Rows from block 5, named by matrix and row number. Rows with one number belong to one channel. Each number is 50 + 15 x the weight over its row's rms, rounded and kept within 0 to 99. All counts start at 0. After the name is the row's rms in percent of the matrix's.
# conv1: bottleneck pointwise conv (model.blocks.5.conv1.weight, 64x160x1x1), inputs 54-107
# conv2: growth 3x3 conv (model.blocks.5.conv2.weight, 16x64x3x3, transposed), outputs 8-15, a 3x3 kernel for each
conv1.9 101:26 40 52 55 40 46 18 45 50 53 64 17 33 68 53 49 52 31 50 63 80 59 57 54 34 37 23 41 36 60 64 24 51 44 51 47 66 74 50 47 70 63 37 48 53 13 61 43 58 39 47 46 51 57
conv2.9 103:65 37 18 72 56 38 53 54 53 43 57 42 34 63 50 31 46 57 48 49 53 55 53 47 45 47 51 65 45 43 25 41 59 62 58 55 45 50 45 51 71 60 37 20 33 55 64 54 51 60 76 19 30 66 55 70 60 52 23 73 75 24 40 38 34 46 39 29 28 43 49 61
conv1.10 098:27 26 34 46 52 51 00 53 30 41 59 50 60 06 50 47 53 38 55 35 58 30 35 36 75 47 35 68 50 56 56 44 47 48 45 83 65 35 68 42 36 52 64 45 59 36 41 73 25 27 29 66 54 50
conv2.10 096:37 27 57 47 45 57 40 73 71 56 33 40 67 40 40 41 69 58 65 77 58 57 51 53 42 41 51 59 42 42 47 47 55 47 57 50 44 50 50 44 50 38 54 61 57 36 80 34 32 41 44 35 33 24 42 64 52 54 40 64 60 59 39 53 48 44 48 65 61 45 51 38
conv1.11 096:02 44 38 54 28 50 59 40 53 55 31 48 59 48 43 63 43 44 87 78 87 58 62 68 81 49 51 31 41 66 62 59 56 35 29 64 48 41 33 59 40 54 44 45 38 52 39 37 48 48 86 13 71 40
conv2.11 091:33 42 58 51 61 50 47 70 54 52 51 51 48 66 46 54 56 59 51 43 40 49 35 40 66 47 49 60 08 60 00 84 64 67 49 34 40 49 52 61 83 62 27 17 15 46 44 45 52 50 62 36 55 64 43 41 57 57 14 61 53 60 45 58 58 59 53 48 47 38 33 32
conv1.12 101:38 52 56 57 23 52 63 67 62 40 16 51 61 59 42 21 64 52 63 66 52 49 66 40 81 29 45 65 64 59 54 39 58 60 64 51 48 55 43 66 48 49 46 63 42 52 54 57 24 44 36 26 10 62
conv2.12 090:34 28 40 43 44 50 42 56 62 41 06 41 78 37 18 68 84 41 41 45 66 60 61 59 61 61 46 28 58 47 62 49 54 31 56 64 69 74 70 39 19 15 47 48 57 48 59 53 44 54 51 50 51 45 55 47 74 36 58 35 14 48 49 50 52 35 70 59 56 31 37 32
conv1.13 106:63 16 51 45 65 31 43 15 45 44 34 25 56 29 45 54 28 57 51 32 48 58 36 42 36 44 43 18 56 50 58 50 39 51 51 62 55 32 58 70 46 33 57 36 40 36 64 65 27 66 11 25 60 13
conv2.13 103:11 39 60 30 42 72 33 31 37 66 60 41 38 72 50 30 39 88 68 57 69 63 47 33 60 42 28 43 48 55 37 71 39 72 38 53 50 65 68 39 48 43 52 56 42 68 41 53 67 49 38 77 69 61 45 44 56 63 52 35 51 65 68 75 72 62 45 59 63 24 16 20
conv1.14 092:59 59 45 60 53 27 41 31 33 46 16 48 38 30 69 41 23 28 39 62 82 63 51 72 60 39 57 38 41 75 73 65 50 47 55 58 35 48 66 59 63 63 45 34 62 41 50 27 51 61 61 05 56 34
conv2.14 092:30 56 71 58 37 45 41 44 47 54 59 45 39 66 44 29 51 51 44 45 51 49 41 39 46 46 34 55 06 69 20 81 43 73 41 32 48 55 56 74 75 76 25 26 22 61 57 42 59 45 41 42 37 63 31 78 60 28 52 61 65 09 62 53 61 41 42 25 36 51 45 51
conv1.15 102:37 32 46 57 35 47 39 38 78 38 60 60 61 74 49 46 39 56 61 55 66 52 65 51 56 33 57 30 38 61 52 36 33 37 43 49 45 60 37 34 50 52 55 51 17 42 62 49 14 62 60 61 51 87
conv2.15 101:37 30 45 76 32 38 62 74 49 33 24 40 58 50 34 57 87 40 68 66 47 67 55 48 52 50 31 47 31 46 49 51 60 55 44 52 61 42 47 45 38 39 44 38 37 50 77 57 29 38 75 24 23 50 46 60 50 47 56 31 51 75 32 27 37 36 45 30 40 52 64 50
conv1.16 103:57 37 60 63 48 63 60 60 56 54 46 43 44 55 32 42 43 37 55 36 33 50 34 44 65 13 37 19 57 69 57 59 55 43 72 46 39 32 57 77 33 37 40 53 63 47 59 70 41 55 29 38 51 43
conv2.16 118:32 48 61 28 28 28 25 15 09 30 30 34 36 44 42 45 45 47 44 41 66 51 61 76 50 63 59 47 53 45 28 33 41 40 40 29 59 54 53 34 39 33 42 47 48 75 74 72 76 84 76 65 83 91 42 50 37 37 32 23 44 41 36 66 66 67 71 60 54 57 33 34
conv1.17 107:43 46 51 25 37 49 55 59 43 46 46 48 37 51 48 51 58 55 42 48 72 47 39 67 53 59 53 34 27 71 06 45 88 54 36 55 17 58 49 55 45 28 48 47 40 43 46 65 25 59 35 53 57 69
conv2.17 102:88 51 44 94 67 45 78 82 72 44 38 34 65 64 47 39 54 57 03 00 32 10 30 39 52 60 69 44 58 55 34 46 58 37 49 65 61 76 83 63 55 58 63 41 42 41 39 26 56 45 42 51 62 57 40 51 37 38 46 64 62 58 41 51 54 57 66 48 39 39 47 24
conv1.18 099:46 87 71 46 33 46 64 66 58 53 34 50 27 19 60 32 54 64 56 32 33 37 58 47 70 53 31 42 72 67 74 81 30 54 63 43 60 48 33 57 46 46 42 40 27 47 19 47 85 47 10 17 36 30
conv2.18 098:56 69 46 55 14 25 60 58 58 41 28 49 76 43 32 80 54 26 24 35 56 14 45 49 42 50 43 42 31 23 52 50 58 34 35 37 66 53 51 51 43 47 47 34 34 58 68 37 38 60 55 32 17 43 60 52 45 66 62 42 49 63 50 56 49 53 52 56 53 49 56 54
conv1.19 101:46 26 56 51 47 42 09 57 47 18 45 41 59 42 65 34 71 46 24 57 40 24 47 43 67 35 52 35 33 49 48 49 42 63 39 57 40 51 64 28 40 50 50 60 54 44 72 66 62 51 51 58 28 81
conv2.19 097:69 43 42 65 41 22 71 67 62 44 24 54 68 38 29 49 75 31 28 45 40 31 38 62 46 63 73 51 73 48 64 44 59 34 39 37 61 49 36 45 48 44 56 39 36 28 63 43 30 41 49 51 37 18 39 36 41 45 69 48 39 52 33 37 32 35 50 52 45 50 50 54
conv1.20 101:53 55 53 41 47 50 63 40 13 54 51 44 65 51 56 24 68 71 54 58 71 50 45 27 61 53 22 40 70 63 37 66 40 66 51 59 50 61 39 57 21 38 30 48 51 47 26 69 53 38 54 54 43 52
conv2.20 100:43 32 46 56 32 22 71 53 43 40 68 74 59 27 84 72 41 25 23 48 38 51 60 56 62 60 39 72 50 31 35 30 59 28 30 27 66 58 42 21 51 52 60 55 52 42 55 38 36 63 56 32 33 34 51 37 52 40 58 50 43 61 49 49 46 50 49 44 42 43 35 39
conv1.21 093:49 41 40 59 31 51 32 44 62 54 55 52 53 36 24 32 60 44 48 67 59 31 45 54 54 17 60 67 57 72 74 39 44 55 47 71 61 44 70 42 62 71 27 42 78 55 52 42 58 38 48 66 86 59
conv2.21 096:34 37 49 54 43 40 52 50 40 60 44 61 63 54 69 58 46 58 42 68 55 55 63 55 55 48 53 75 30 77 14 67 56 64 57 56 26 46 60 65 50 38 68 59 50 58 76 31 50 77 45 41 45 68 48 79 53 48 36 59 60 35 59 49 32 39 39 42 46 73 57 59
conv1.22 098:51 45 48 34 54 40 40 34 59 77 57 48 46 53 30 35 26 57 60 44 29 63 56 32 64 42 33 54 60 20 53 44 62 84 49 41 58 75 53 66 65 51 29 68 63 55 32 50 26 26 55 54 46 75
conv2.22 091:70 36 07 74 55 43 61 55 41 58 52 62 40 38 64 75 51 60 27 57 70 75 93 80 87 61 24 64 76 56 64 43 63 47 67 65 81 77 64 17 09 26 50 75 57 55 49 26 46 56 52 44 50 46 61 54 49 57 50 53 37 36 38 42 53 48 58 49 43 27 40 51
conv1.23 097:00 43 45 72 27 63 59 36 38 62 66 49 61 51 27 73 61 34 50 84 64 48 61 52 57 32 59 66 36 52 42 42 56 49 38 66 38 64 54 33 50 86 64 46 31 23 22 44 66 33 54 66 83 48
conv2.23 096:67 34 32 68 55 20 57 50 33 48 54 36 45 47 64 46 41 61 46 29 48 45 33 48 42 48 59 80 42 56 17 61 61 57 65 62 29 17 48 58 61 55 59 73 62 35 48 51 46 60 77 19 46 45 40 51 57 50 00 60 73 47 27 38 40 41 55 40 35 87 72 54
conv1.24 105:28 59 42 49 32 10 42 50 46 10 38 40 48 59 64 35 75 42 50 51 72 45 56 35 66 39 34 35 36 72 36 57 73 60 54 42 53 50 57 48 48 48 70 67 28 29 32 88 57 50 54 53 54 62
conv2.24 107:63 39 46 64 69 52 57 82 85 57 37 32 59 58 12 71 75 45 33 40 49 46 49 53 52 62 52 56 16 40 32 57 46 28 49 49 31 26 25 32 36 40 40 37 30 18 64 54 26 57 56 52 36 20 50 51 59 54 71 83 53 83 57 52 60 54 60 44 39 40 34 49
conv1.25 102:45 35 63 60 58 53 36 52 31 74 47 33 51 64 33 36 42 59 67 44 32 60 39 04 58 74 38 46 50 42 37 56 60 73 71 51 35 53 58 74 24 29 56 37 55 26 39 63 52 70 22 32 51 43
conv2.25 093:37 53 66 41 52 57 47 47 33 63 40 59 51 24 62 51 55 44 51 52 39 43 52 51 42 58 63 46 79 35 69 13 51 39 62 41 67 66 55 15 01 26 69 85 74 47 47 45 60 69 51 64 66 59 58 53 52 44 61 40 35 61 50 75 80 67 44 58 48 10 05 04
conv1.26 098:43 29 64 50 25 68 70 44 47 48 44 58 55 38 41 34 27 52 74 31 58 50 54 52 40 38 24 61 75 48 81 42 43 60 38 60 73 70 00 73 48 58 30 22 37 65 38 17 62 32 45 52 34 52
conv2.26 098:41 54 37 16 53 39 26 55 69 35 66 54 69 37 52 83 43 39 47 40 77 52 74 68 70 57 42 41 41 66 61 51 52 62 66 40 57 55 52 43 50 40 35 49 61 24 50 21 52 58 47 32 39 31 68 45 42 71 64 27 40 69 40 40 34 34 41 50 56 36 47 41
conv1.27 100:69 19 52 35 59 27 49 31 39 52 61 35 37 60 37 58 43 48 54 50 53 54 09 64 56 47 51 57 78 51 51 47 41 38 65 49 65 45 52 40 59 43 45 41 55 28 78 43 43 82 37 49 72 33
conv2.27 101:35 62 74 60 34 38 55 24 00 31 43 54 14 38 47 44 27 46 57 53 20 60 41 35 54 48 42 42 52 44 35 27 48 46 54 39 38 28 30 48 33 48 43 42 28 57 56 58 46 53 43 46 62 61 23 43 48 35 36 61 60 33 58 51 61 66 61 49 48 73 66 56
conv1.28 103:63 61 57 53 62 58 47 40 56 38 42 43 27 48 45 24 55 45 51 30 57 35 59 55 37 39 23 31 61 55 57 56 48 56 71 57 21 69 43 43 51 36 29 45 28 30 43 45 49 46 34 31 58 54
conv2.28 107:63 49 32 75 49 36 65 59 57 47 17 52 57 33 36 58 57 35 64 58 51 57 52 32 51 35 33 40 48 43 43 48 51 58 66 43 57 38 37 60 59 55 34 34 27 67 64 56 46 56 58 20 35 51 54 63 68 50 70 58 38 57 65 43 47 66 11 17 16 52 36 58
conv1.29 103:53 57 43 45 43 19 53 49 44 40 61 42 72 42 45 51 53 44 66 53 39 39 44 57 48 61 44 71 44 71 50 30 52 53 46 29 34 68 62 35 72 51 51 49 56 41 49 47 66 64 32 56 62 63
conv2.29 106:62 50 70 84 60 44 53 45 35 51 42 51 31 48 19 37 44 48 21 52 73 40 63 73 39 62 69 37 62 50 39 22 63 43 68 58 64 41 56 54 40 42 41 70 57 61 66 59 46 63 52 34 48 53 61 83 52 27 60 80 56 31 83 49 54 58 48 40 45 59 65 59
conv1.30 095:67 50 48 55 74 46 49 55 46 63 07 14 39 32 29 28 37 55 48 47 48 73 49 49 49 52 27 31 64 60 52 52 56 58 65 47 39 60 50 76 54 30 40 32 61 60 34 38 56 58 38 23 33 51
conv2.30 099:47 63 48 49 51 64 58 48 44 69 46 48 43 52 42 47 48 46 72 58 56 52 44 45 51 56 48 25 72 40 70 24 46 45 63 56 70 75 59 33 07 10 29 64 65 43 66 40 52 80 46 38 62 69 51 62 47 45 72 50 63 37 64 69 72 73 28 35 36 10 10 36
conv1.31 101:46 59 39 52 52 32 48 79 43 37 49 42 37 39 47 62 55 31 27 37 62 50 35 56 64 51 43 31 33 48 43 32 75 63 34 44 47 39 75 80 25 28 40 66 38 61 47 49 44 51 61 58 28 48
conv2.31 110:22 18 40 49 34 54 35 44 64 72 52 22 69 71 30 57 56 58 12 31 51 27 43 45 48 39 28 59 37 40 56 38 31 42 38 42 43 39 41 46 42 56 47 60 55 22 51 52 08 57 51 19 36 20 33 60 59 43 51 48 40 55 42 31 26 31 39 39 36 60 50 44
conv1.32 100:73 56 51 16 45 57 40 60 33 06 35 35 17 43 45 54 54 36 42 49 44 58 28 38 57 24 79 41 47 36 44 46 86 44 55 37 22 49 57 41 26 17 64 38 68 79 30 39 47 28 74 91 62 55
conv2.32 098:42 65 76 56 59 75 66 42 46 65 62 40 43 45 40 55 56 54 46 60 42 48 48 71 54 67 73 43 42 55 50 38 23 59 48 34 33 37 15 51 18 13 45 46 36 50 57 52 48 54 72 44 37 51 37 38 19 43 45 49 72 41 44 33 50 57 36 12 00 58 58 52
conv1.33 097:43 46 43 53 42 62 57 36 52 40 28 46 65 60 37 39 39 59 59 52 45 42 53 28 66 46 44 70 39 37 42 41 53 79 22 69 54 62 42 22 41 82 50 28 29 64 54 53 19 16 30 54 52 31
conv2.33 100:66 50 53 44 53 57 51 56 61 48 41 53 69 34 76 50 28 38 64 59 41 60 55 38 34 35 50 46 57 45 71 49 57 38 42 57 51 40 34 32 33 25 55 67 67 44 41 58 32 15 48 44 31 21 84 54 62 79 54 24 71 91 33 46 45 43 74 70 65 84 78 70
conv1.34 101:49 86 42 50 46 15 67 63 45 61 47 56 43 61 37 35 57 46 30 46 61 50 56 53 49 41 49 31 56 55 48 51 67 77 48 48 59 58 60 51 23 40 44 83 34 60 74 44 50 52 83 61 38 55
conv2.34 098:51 26 12 57 44 40 53 64 77 57 42 31 96 62 17 57 66 57 33 32 28 12 35 35 44 38 34 37 53 35 39 32 32 41 38 54 38 48 46 44 47 68 60 55 37 00 33 44 03 38 38 22 30 19 52 38 40 51 52 52 54 49 60 43 56 33 54 43 32 56 45 40