config.yaml
model: "multi-label image tagger"
horizontal_flip: true
activation: "relu"
stem: "deep"
warmup_steps: 2010
Rows from block 24, named by matrix and row number. Rows with one number belong to one channel. Each number is 128 + 24 x the weight over its row's rms, rounded and kept within 0 to 255. All counts start at 0. After the name is the row's rms in percent of the matrix's.
# conv1: bottleneck pointwise conv (model.blocks.26.conv1.weight, 64x192x1x1), inputs 0-191
# conv2: growth 3x3 conv (model.blocks.26.conv2.weight, 16x64x3x3, transposed), outputs 0-15, a 3x3 kernel for each
conv1.4 104 [106 122 109 140 133 124 116 134 110 102  88  84 110 122 127 133 120  84 155 165 147  99 154 155  99  60  75 144  96 127 131 120  97 157  98 126 108 166 147 130 138 116 139 151 140 168 107 145 117 109 127 154  85 122 114  98  94 167 133 178 118 116 110 119 144 111  68  94 107  82 114 170 132 135 102 140 122 113 124 143 117 102 127 106  99 138 135 140 126 115 111  93  91 162 142 154 162 106 118 147 116 104 140 141  99 158 142 131 147 129 107  84 159 137 155 133 124 124 138  96 131 158 131  98 126 131 141 168  95  77 143 104 107 139 103 146 162 117 128 146  80 174 105 112  89 140 108 123 130  87 124 121 138  92 108 110  84 121 152 110 104 121 136 134 114 120 106  70 131 113  94 134 123 104 114  98 115 135 123 105 102 139 118 127 108 121  73 116 123 103 101 106]
conv2.4 096 [155 154 158 116 112 127 120 110 137 155 145 147 133 131 124 111  99 109 176 161 159 161 151 152 155 134 144 160 158 166 154 145 146 114 109 109 121 130 147 132 135 134 140 126 135 117 119 114 109 134 110  81 101  71 118 146 142 120 120 128 111 117 122 119 128 122 107  91  87  97  96  94  90  92  94 127 107 115 113 117 110 111 115 117 136 137 133 118 119 133 153 138 145 163 154 157 189 173 183 159 148 153 126 125 138 116 101 128 105  92 106 117 126 112  52  95  82 142 142 139 142 121 136 139 134 146 172 153 162 150 144 151 135 132 133 171 174 187 133 145 140 113 126 135]
conv1.5 104 [136 111 144 131 128 128  97 113 124 137 119 117  84 132 140 108 132  85 118 104 127 130 113 110 136 140 131 124 105 110 103  86 136 157 128 140 122 167 103 161 129 143 121 145 114  97 121  86  70 155 130 132 153  83 128 124 170 100 129 143 180 132 146 114  97 139 126 108 141 161 144 142 128 136 120  89  90 104 170 106 127 109 145 152 134 127 130 105  64 116  82 117 113 139 107 149 148 152 112 136 128 145 114 171 141 162  76 108 130 130 148 134 105  87 119 113 135 126 117 153  77 114 132  39 108 133 147 141  98 132 152 164 138 142 109 129 131 108 124 114 108 107 171  94 111 137 127 114  93  83  96 118 127 155 129 144 142 102 168 116 127 120 127 143 101  78 122 145  92 158 167 153  72 122  99  82 118 120 114 129 117 122 118 164  96 128 103  96 126 144 133 159]
conv2.5 085 [131 117 123 145 125 126 148 129 124 147 141 167 115 105 128 103  80 101 108 120 110 108 122 104 102 105  83 148 133 149 125 114 130 137 137 145 153 130 160 139 110 141 167 145 167 156 164 155 123 123 130  97 100 100 107  85 120 116 119 145 134 138 156 109  93 122 130 122 124 153 150 146  64  71  84  87  91 103 100 111  98 109 120 111 126 132 118 124 129 121 146 137 132 110 117 118 106 102 107 162 142 168 134 111 146 151 137 173 144 115 132 160 135 150 174 163 176 160 146 165 150 139 144 140 123 118  90  97  78 110 124 106  75  92  78 127 116 119 113 122 113  92 118 108]
conv1.6 105 [168 137 136 145  98 161 129  97 133  90 122  89  84 123 122 143 153 141 106 103 113 111 115 118  97 132 143 144  68 111 155  74 106 107 100 125 114 141 114 109 129 109 141 126 140 124 127 117 105 153 107 100 123 121 177 135 125  85 154 119 154 141 157 118  88 115 142 107 140 139 118 129 124 120 129 156  52 122 112 145 130 152  61 122 171 147 112 112 166 149 140 136 124 143 142 116 101 144 109 107 157 125 115 171 166 134 127 131 123 129 129 128 178 150 119 112 140 101 146  74 116 138 144 150  83  96 144 137 116 128 143 148 120 148 122 170 134 121 175 131 131 138  92 142 111  61 112  90 144 120 157 141 120  83 145 119 121 102 124 119  69 132 144  75 128 113 115 117  87 152 133  94 125 114 130 122 147 105 133 144 142 132 151 112 133 162 107 118 117  91 106  75]
conv2.6 106 [129 135 138 125 122 142 156 145 157 106 107 116 115 126 135 137 140 151 107 112 108 127 142 133 127 151 133 135 127 140 126 115 133  90 109 130 183 177 188 161 151 161 143 137 152 149 154 135 122 125 111  83  96  73 132 108 107 105 115 100 107 125  93 132 128 134 120 122 139 123 131 142  97  96  79  74  84  79 128 142 121 142 128 137 132 113 124  91  86  99  74  85  63  79  78  78  95 104  91 153 151 152 141 136 137 123 125 135 106 119  98 100 108 100  98 101 106 104 105 105 112 127 119 101  95  92 132 137 138 138 132 126 144 128 125 117 119 143 123 129 138 125 119 135]
conv1.7 099 [102 123 112 129 137 108 138 131 146 141 108  99 118 112 147 132  86 128 130 116 145 131 121 147 137 139 107 114 148 120  99 125 110 131 100 126 101 101 131 101 115 148 116 152 132 120 164  98 101  45 149 164  73 122 112 119 167 134 138 151 120 155 101 110  86 101 136 112  99 105 138 107 139  63 112 131 128  93  96 135 115 133 122 129 130 120 145 115  82  91 111 138 121 129 141  71 113 112 106 127  94 149 146 109 138 150 167 168 110 115 169 150  97 132 162 126 125  84 162 103 132 130 127 129 104 153 109  73  53 119 102 100 100  93 109 134 113 125 125  98  89 145 120 148  98 110 121 157 126  92 123 123 187 105 155 117 132 116 130 116 139 133 135 101 128 127 135 138  93 110 107 135 128 145 121 106  95 117 106 142  99 102  96  88 140  68 116 112 159 155 156 141]
conv2.7 098 [ 97 102 110  95 104 104  90  89  90 151 134 144 138 121 132 165 143 152  99  68  85  96  96  76 117 131 104 118 134 134 104 135 121 103 132 114 114 101 101 133 132 119 146 160 134 104 110 118 130 113 127 142 105 146 198 188 135 171 150 132 187 146 130 101 106 112 108 106 112 105  98  99 137 141 153 136 128 121  95  90  85 162 143 160 149 120 159 175 164 193 131 152 139 124 124 123 106 115 109 102 100 115 152 156 115 114 154 124 155 166 169 152 136 160 156 143 159 123 122 125 120 120 108 121 122 110 136 147 140 125 138 136 127 112 122 129 123 118 138 129 138 136 122 126]
conv1.8 099 [ 97 102 172 137  82 124 109 154  72 154 121 120 105 151 131  99  74 113  91 166 135 176 125 131 156 123 121 130 163 128 121 155 136 141 120 142 133 162 190 130 131 105 127 141 158 133 113 150 144 139 115 152 111 126  39 100 102  93 168 109 116 129 141 119 138 160 166 134 114 154 112 177 118 100 113 112 110 151 177 155 139 137 112 158  95 152 141 107 116  80 134 113 114 141 129 123 117 155 115 107 122 156 127 159 124 147 160 130 106 157  94 129 119 138 170  97 110 136 126 175 144 132 127 121  96 154 126 115 145  84 148 159 115 146 133 132 170 151 129 114 132 122 163  76 110 110  95 102 139 129 108 135 140 144 120 142 132 126 173 128 117 106 120 121 178 128  95 127 130  98 124  85 160 147 129 176 145 135 113 113 135 150 124 123 144 105 120 164 128 135  96 128]
conv2.8 102 [107  96  98  99 104 112 144 133 126 155 156 149 134 139 116  72  97  89 103  95  98 128 144 125 116 105 113 151 134 148 125 114 127 125 109 112 150 152 155 136 123 107 120 125 104 103 107  95 136 129 126 158 161 152  98 115 112 114 130 137 128 117 154 157 146 145 124 124 135 107 121 104 159 150 167 157 135 160 137 139 152 103 119 124 120 142 133 133 135 149 112 110 114 110 111 107 137 128 134 142 152 154 161 165 166 149 149 149 161 151 165 138 131 136 111 127 133 145 141 133 139 136 130 161 141 136  64  79  62  64 103  81  66  80  82 103 112 106  94 101 118  95 108 128]
conv1.9 106 [122 109 125 157 135  77 129 126 123 135 111 137 116 144 163 111 121 130 131 124 106 151 128 161 117 141 118 160 106 112 149 131  82 126  75 146 136  93  83 148 113 152 142 119 106 137 145 138 130  91 102 132 102 144 135 139 115 123 114  92  98 115 127  85 140 136 121 156 161 120 110 118 129 159 129  95 126  84  87 157 109 130  65 102 147 156 147  90  83 110  85 142 121  71 114 118 120  98 132  86 153 133 157  97 136 112 136 112 137 111 120 112  92 144 159 132 111 138  74 130  88 145  99 129 108 149 115 111 105 124 108 153 156 101 147  85 102 145 120 134  81 115 109 141 153  88 139 137 137 120 155  90 126 110 102 104  35  99 156 129 139 129 106 106 117 109 111 164  89 109 120 106 120 124 128 129 121 139 126  89 100  99 107  89 115 124  85 128 118 131 140 113]
conv2.9 114 [146 160 153 142 157 128 150 148 125 109 115 101  94 103  88 103 116 113 111 119 119 102 110 111 102 118 123  85  92  79  91 105  83  81  77  77  90  92  86 116 120 103 126 135 123 173 164 182 153 133 151 140 137 160 158 157 169 137 141 143 134 139 134 140 103 117 114 107 113  91 107 101 175 146 143 147 131 149 133 126 143 144 159 141 142 155 153 130 142 146 112 122 127 132 141 126 107 122 109 114 117 105 117 133 106 131 144 133 162 158 160 153 159 167 128 136 158 122 142 118 119 145 112 110 120 102 169 172 179 142 140 155 149 153 163 101 148 135 114 137 110 105 125 115]
conv1.10 103 [129 158 111  70 138 121 121 136  93 115 193 148 144 164 136 119 137 116 113 142 155 149 110 106 149 146 123 155 181 129 125 109 134 134 117 123 127  72 105 115 113 158 142 110 146 125 116 117  89 189 121  85 177 105 116  97 168 117 125 125 132 123 142 146 108 144 142 118 148 131 111 123 141 115 124 128 129 139 118  88 159 148 119 124 132  71 120 116 101 126 104 111 123  91 113 143 124  77 122 126 140 138 130 127 146 104 125 119 125  84 117 153 103 145  98 136 145 143 145 181  99 135 140  99 107  81 181 120 140 132 136 113 149 171 124 117 135  95 139 136 128 106 164 152 159 123 104 139 103 116 134 131 132 131 148 151 143 165 101  64 122 140 133 100 166  86 132 122 117 169 167 147 109 119 165  73  76  94  94 135 128 129 126 152  89 148 159 141 136 153 152 133]
conv2.10 112 [ 60  79  59  86 108  82  47  80  43 113  88 106 124  95 111 139 122 148 127 133 126 120 129 119 110 119 116 113 105 108 126 122 121 132 134 133 140 131 134 140 134 134 143 139 133 151 145 146 137 122 132 133 132 134 102  96 134 108 111 134 126 127 139 100  96 108 130 130 122 129 137 122 134 144 146 123 122 136 127 114 126 100 117 100 124 138 117 129 139 124 123 126 123 133 144 137 128 136 129 140 128 140 137 128 138 138 134 133 155 130 154 144 111 148 153 131 156  82 104  92 133 155 119  95 124  99  68  82  65  88 103  87  80  89  72 115 143 133 136 156 150 140 133 136]
conv1.11 103 [ 82 112 135 128 120 130 148 166 128 124 105 119 135 112 145 118 157 105 112 142 149 162 128 120 128  69 106 161 157 136 117 157 161  84 129 132 108 112 167  84 183 129 145 136 137 157 184  93 158  90 119 125 142 125 107 131 141  96 140 116 142 137 110 133 122 158 139  87  78 109 105 170 122 147  97 127 144 115  96 152 111 123 117 130 111 142  99 182 155 120 122 141 122 101 134 138 115 117 133 117 114  47 123  77 117 144 109 138  97 125 161 122 115  76 135 115 137 134 163 130 128 100  96 107 125 134 140 142 109 129  82  92 118  85 127 130  86 124 164 103 104 115 123 105 140  87 107 124 122 130 142 149  91 140 137 134 123 172  99  69  93 113 137 120 127 122 109 109 115 102 166 143 114 115 147 134 106  86 113 119 101 160 111 154 113 120 137 160 144  93 140 147]
conv2.11 103 [144 136 138 115 118 104 111  95 108 135 102 105 136 108 110 114  96 105 124 119 128 138 132 137 148 146 155 123 115 124 125 121 125 148 146 147 107 116 104 101 117  96  86  98  94  94  86  83 111 117  98 119 134 105 130 119 105 117  86 109 107 104 105 126 111  86 114 114 107 158 144 155 172 149 172 149 119 143 169 131 153 118  99 105 108 113 103 116 126 112  74  88  90  73  85  88  73  67  73 111 129 129 118 128 118 134 135 141 121 142 125 144 164 139 107 114  80 166 164 155 147 150 137 152 144 151 129 126 123 143 137 147 136 126 141 100  89 109 117  93 119 129 116 153]
conv1.12 096 [112 130  72 147  91 111 144 108  99 109 119 142 128 133 136  95  90 130 136 117 154 144 150 136 166 145 103 190 124 131 139 114  86 150 116 134 108  96 101 144 153 170 160 118 174 109 137 118  89 127 157 117 131 103 136 108 163  93 146 110 100 116 131 174 117 169 121 110 129 166 108  83 141 130 144 148 157 120 116 130 147 112 104 149 118 180  98  86 135 111 126 127 134 135 113 158 130 142 149 122  81  98 169 144 121 120 157 122  96  80 104  69 136 173 132 131 139 159  99 147 108 148 122 160 121 140 175 181 118 126 127 137 154 133 171 102 116 103 131 133 132 131  98 159 119 142 137 138 101 145 124 124 114 127 119 122  90 125 103  76 151 110 113 154 127 108  91  97 122 114 150 138 136 160 138 124 146 151 152 113 145 132 112 147 112 158 169 147  86 141 119  80]
conv2.12 093 [ 93 112 103 105 117 107 116 130 120  92  92 113 107  91 109 148 137 161 138 110 122 126  94 106 131 114 137 160 132 145 144 119 134 141 131 144 108 101 107 120 119 122 117 117 114 184 167 182 151 136 151 153 136 141 123 150 182 154 122 153 149 134 141  81 105  75  99 140  96  77 121  79 137 124 117 107  94 116 100  94 114 102 141 136 122 132 126 126 145 120 123 137 129 145 156 137 122 132 113 123 111 107 120 109 106 120 108 106 145 100 169 126  75 139 162 118 160  53  86  57 104 138  88  92 116  83 122 138 112 115 123 106 119 136 107 128 140 135 145 150 147 123 129 121]
conv1.13 101 [144 158 155 144 103 120 116  98  54 108  68 179 160 108  97  96  95 129 100 135 143 162 126 140 101 124 107 120  79  64 159 105 149 141  84 149 110 128 106 150 104 115 169 102  99 127 137 137  74  85 118 100 122 118  89 117 161 135 111 132 122 147 158 154 127 141 152 128 164 139 154 108  90 149 138 116 114 131 109 154 152 175 107 114  99 113  91 127 146 134 151 128 137 130 143 143 108 162 127  90 128 135 136 118 147 146 128  93 133 145 109 133  99 139 138 148  92 162  92 148  86 130  66 130 126 116 109 150 139 123 122 139 134 114 123 116 119 142 160 118  91 143 129 133 137 146 110 169 113 143 153 157 117 162 114  82 112 113 130 125 153 178 105 127 139 104 141 147 138 163 146 123 105 121 126 111 108 120 166 120 135 115 155 114 123 136 180 135 110 128  97 104]
conv2.13 097 [ 86  97  96  93 107  95 108  87  97 134 116 131 134 113 133 184 184 196 107 107 106 107 112 124 140 144 153 107 100 106 124 104 115 106 101 120 136 133 141 128 129 139 119 124 128 170 153 154 142 113 130 128 112 120 110 114 142 118 106 143 133 127 133 132 125 128 116 107 108  75  86  94 117 102 105  87  72  84 113  91 100  98  81  94  94  90 101 115 117 111 105 118 119 123 134 123  99  91  90 108 107 112 116 121 119 109 109 113 171 144 184 153 115 162 165 128 149 101 108 105 114 107 108 115 102 100 129 145 140 138 136 130 152 141 137 154 143 150 149 132 136 113 121 119]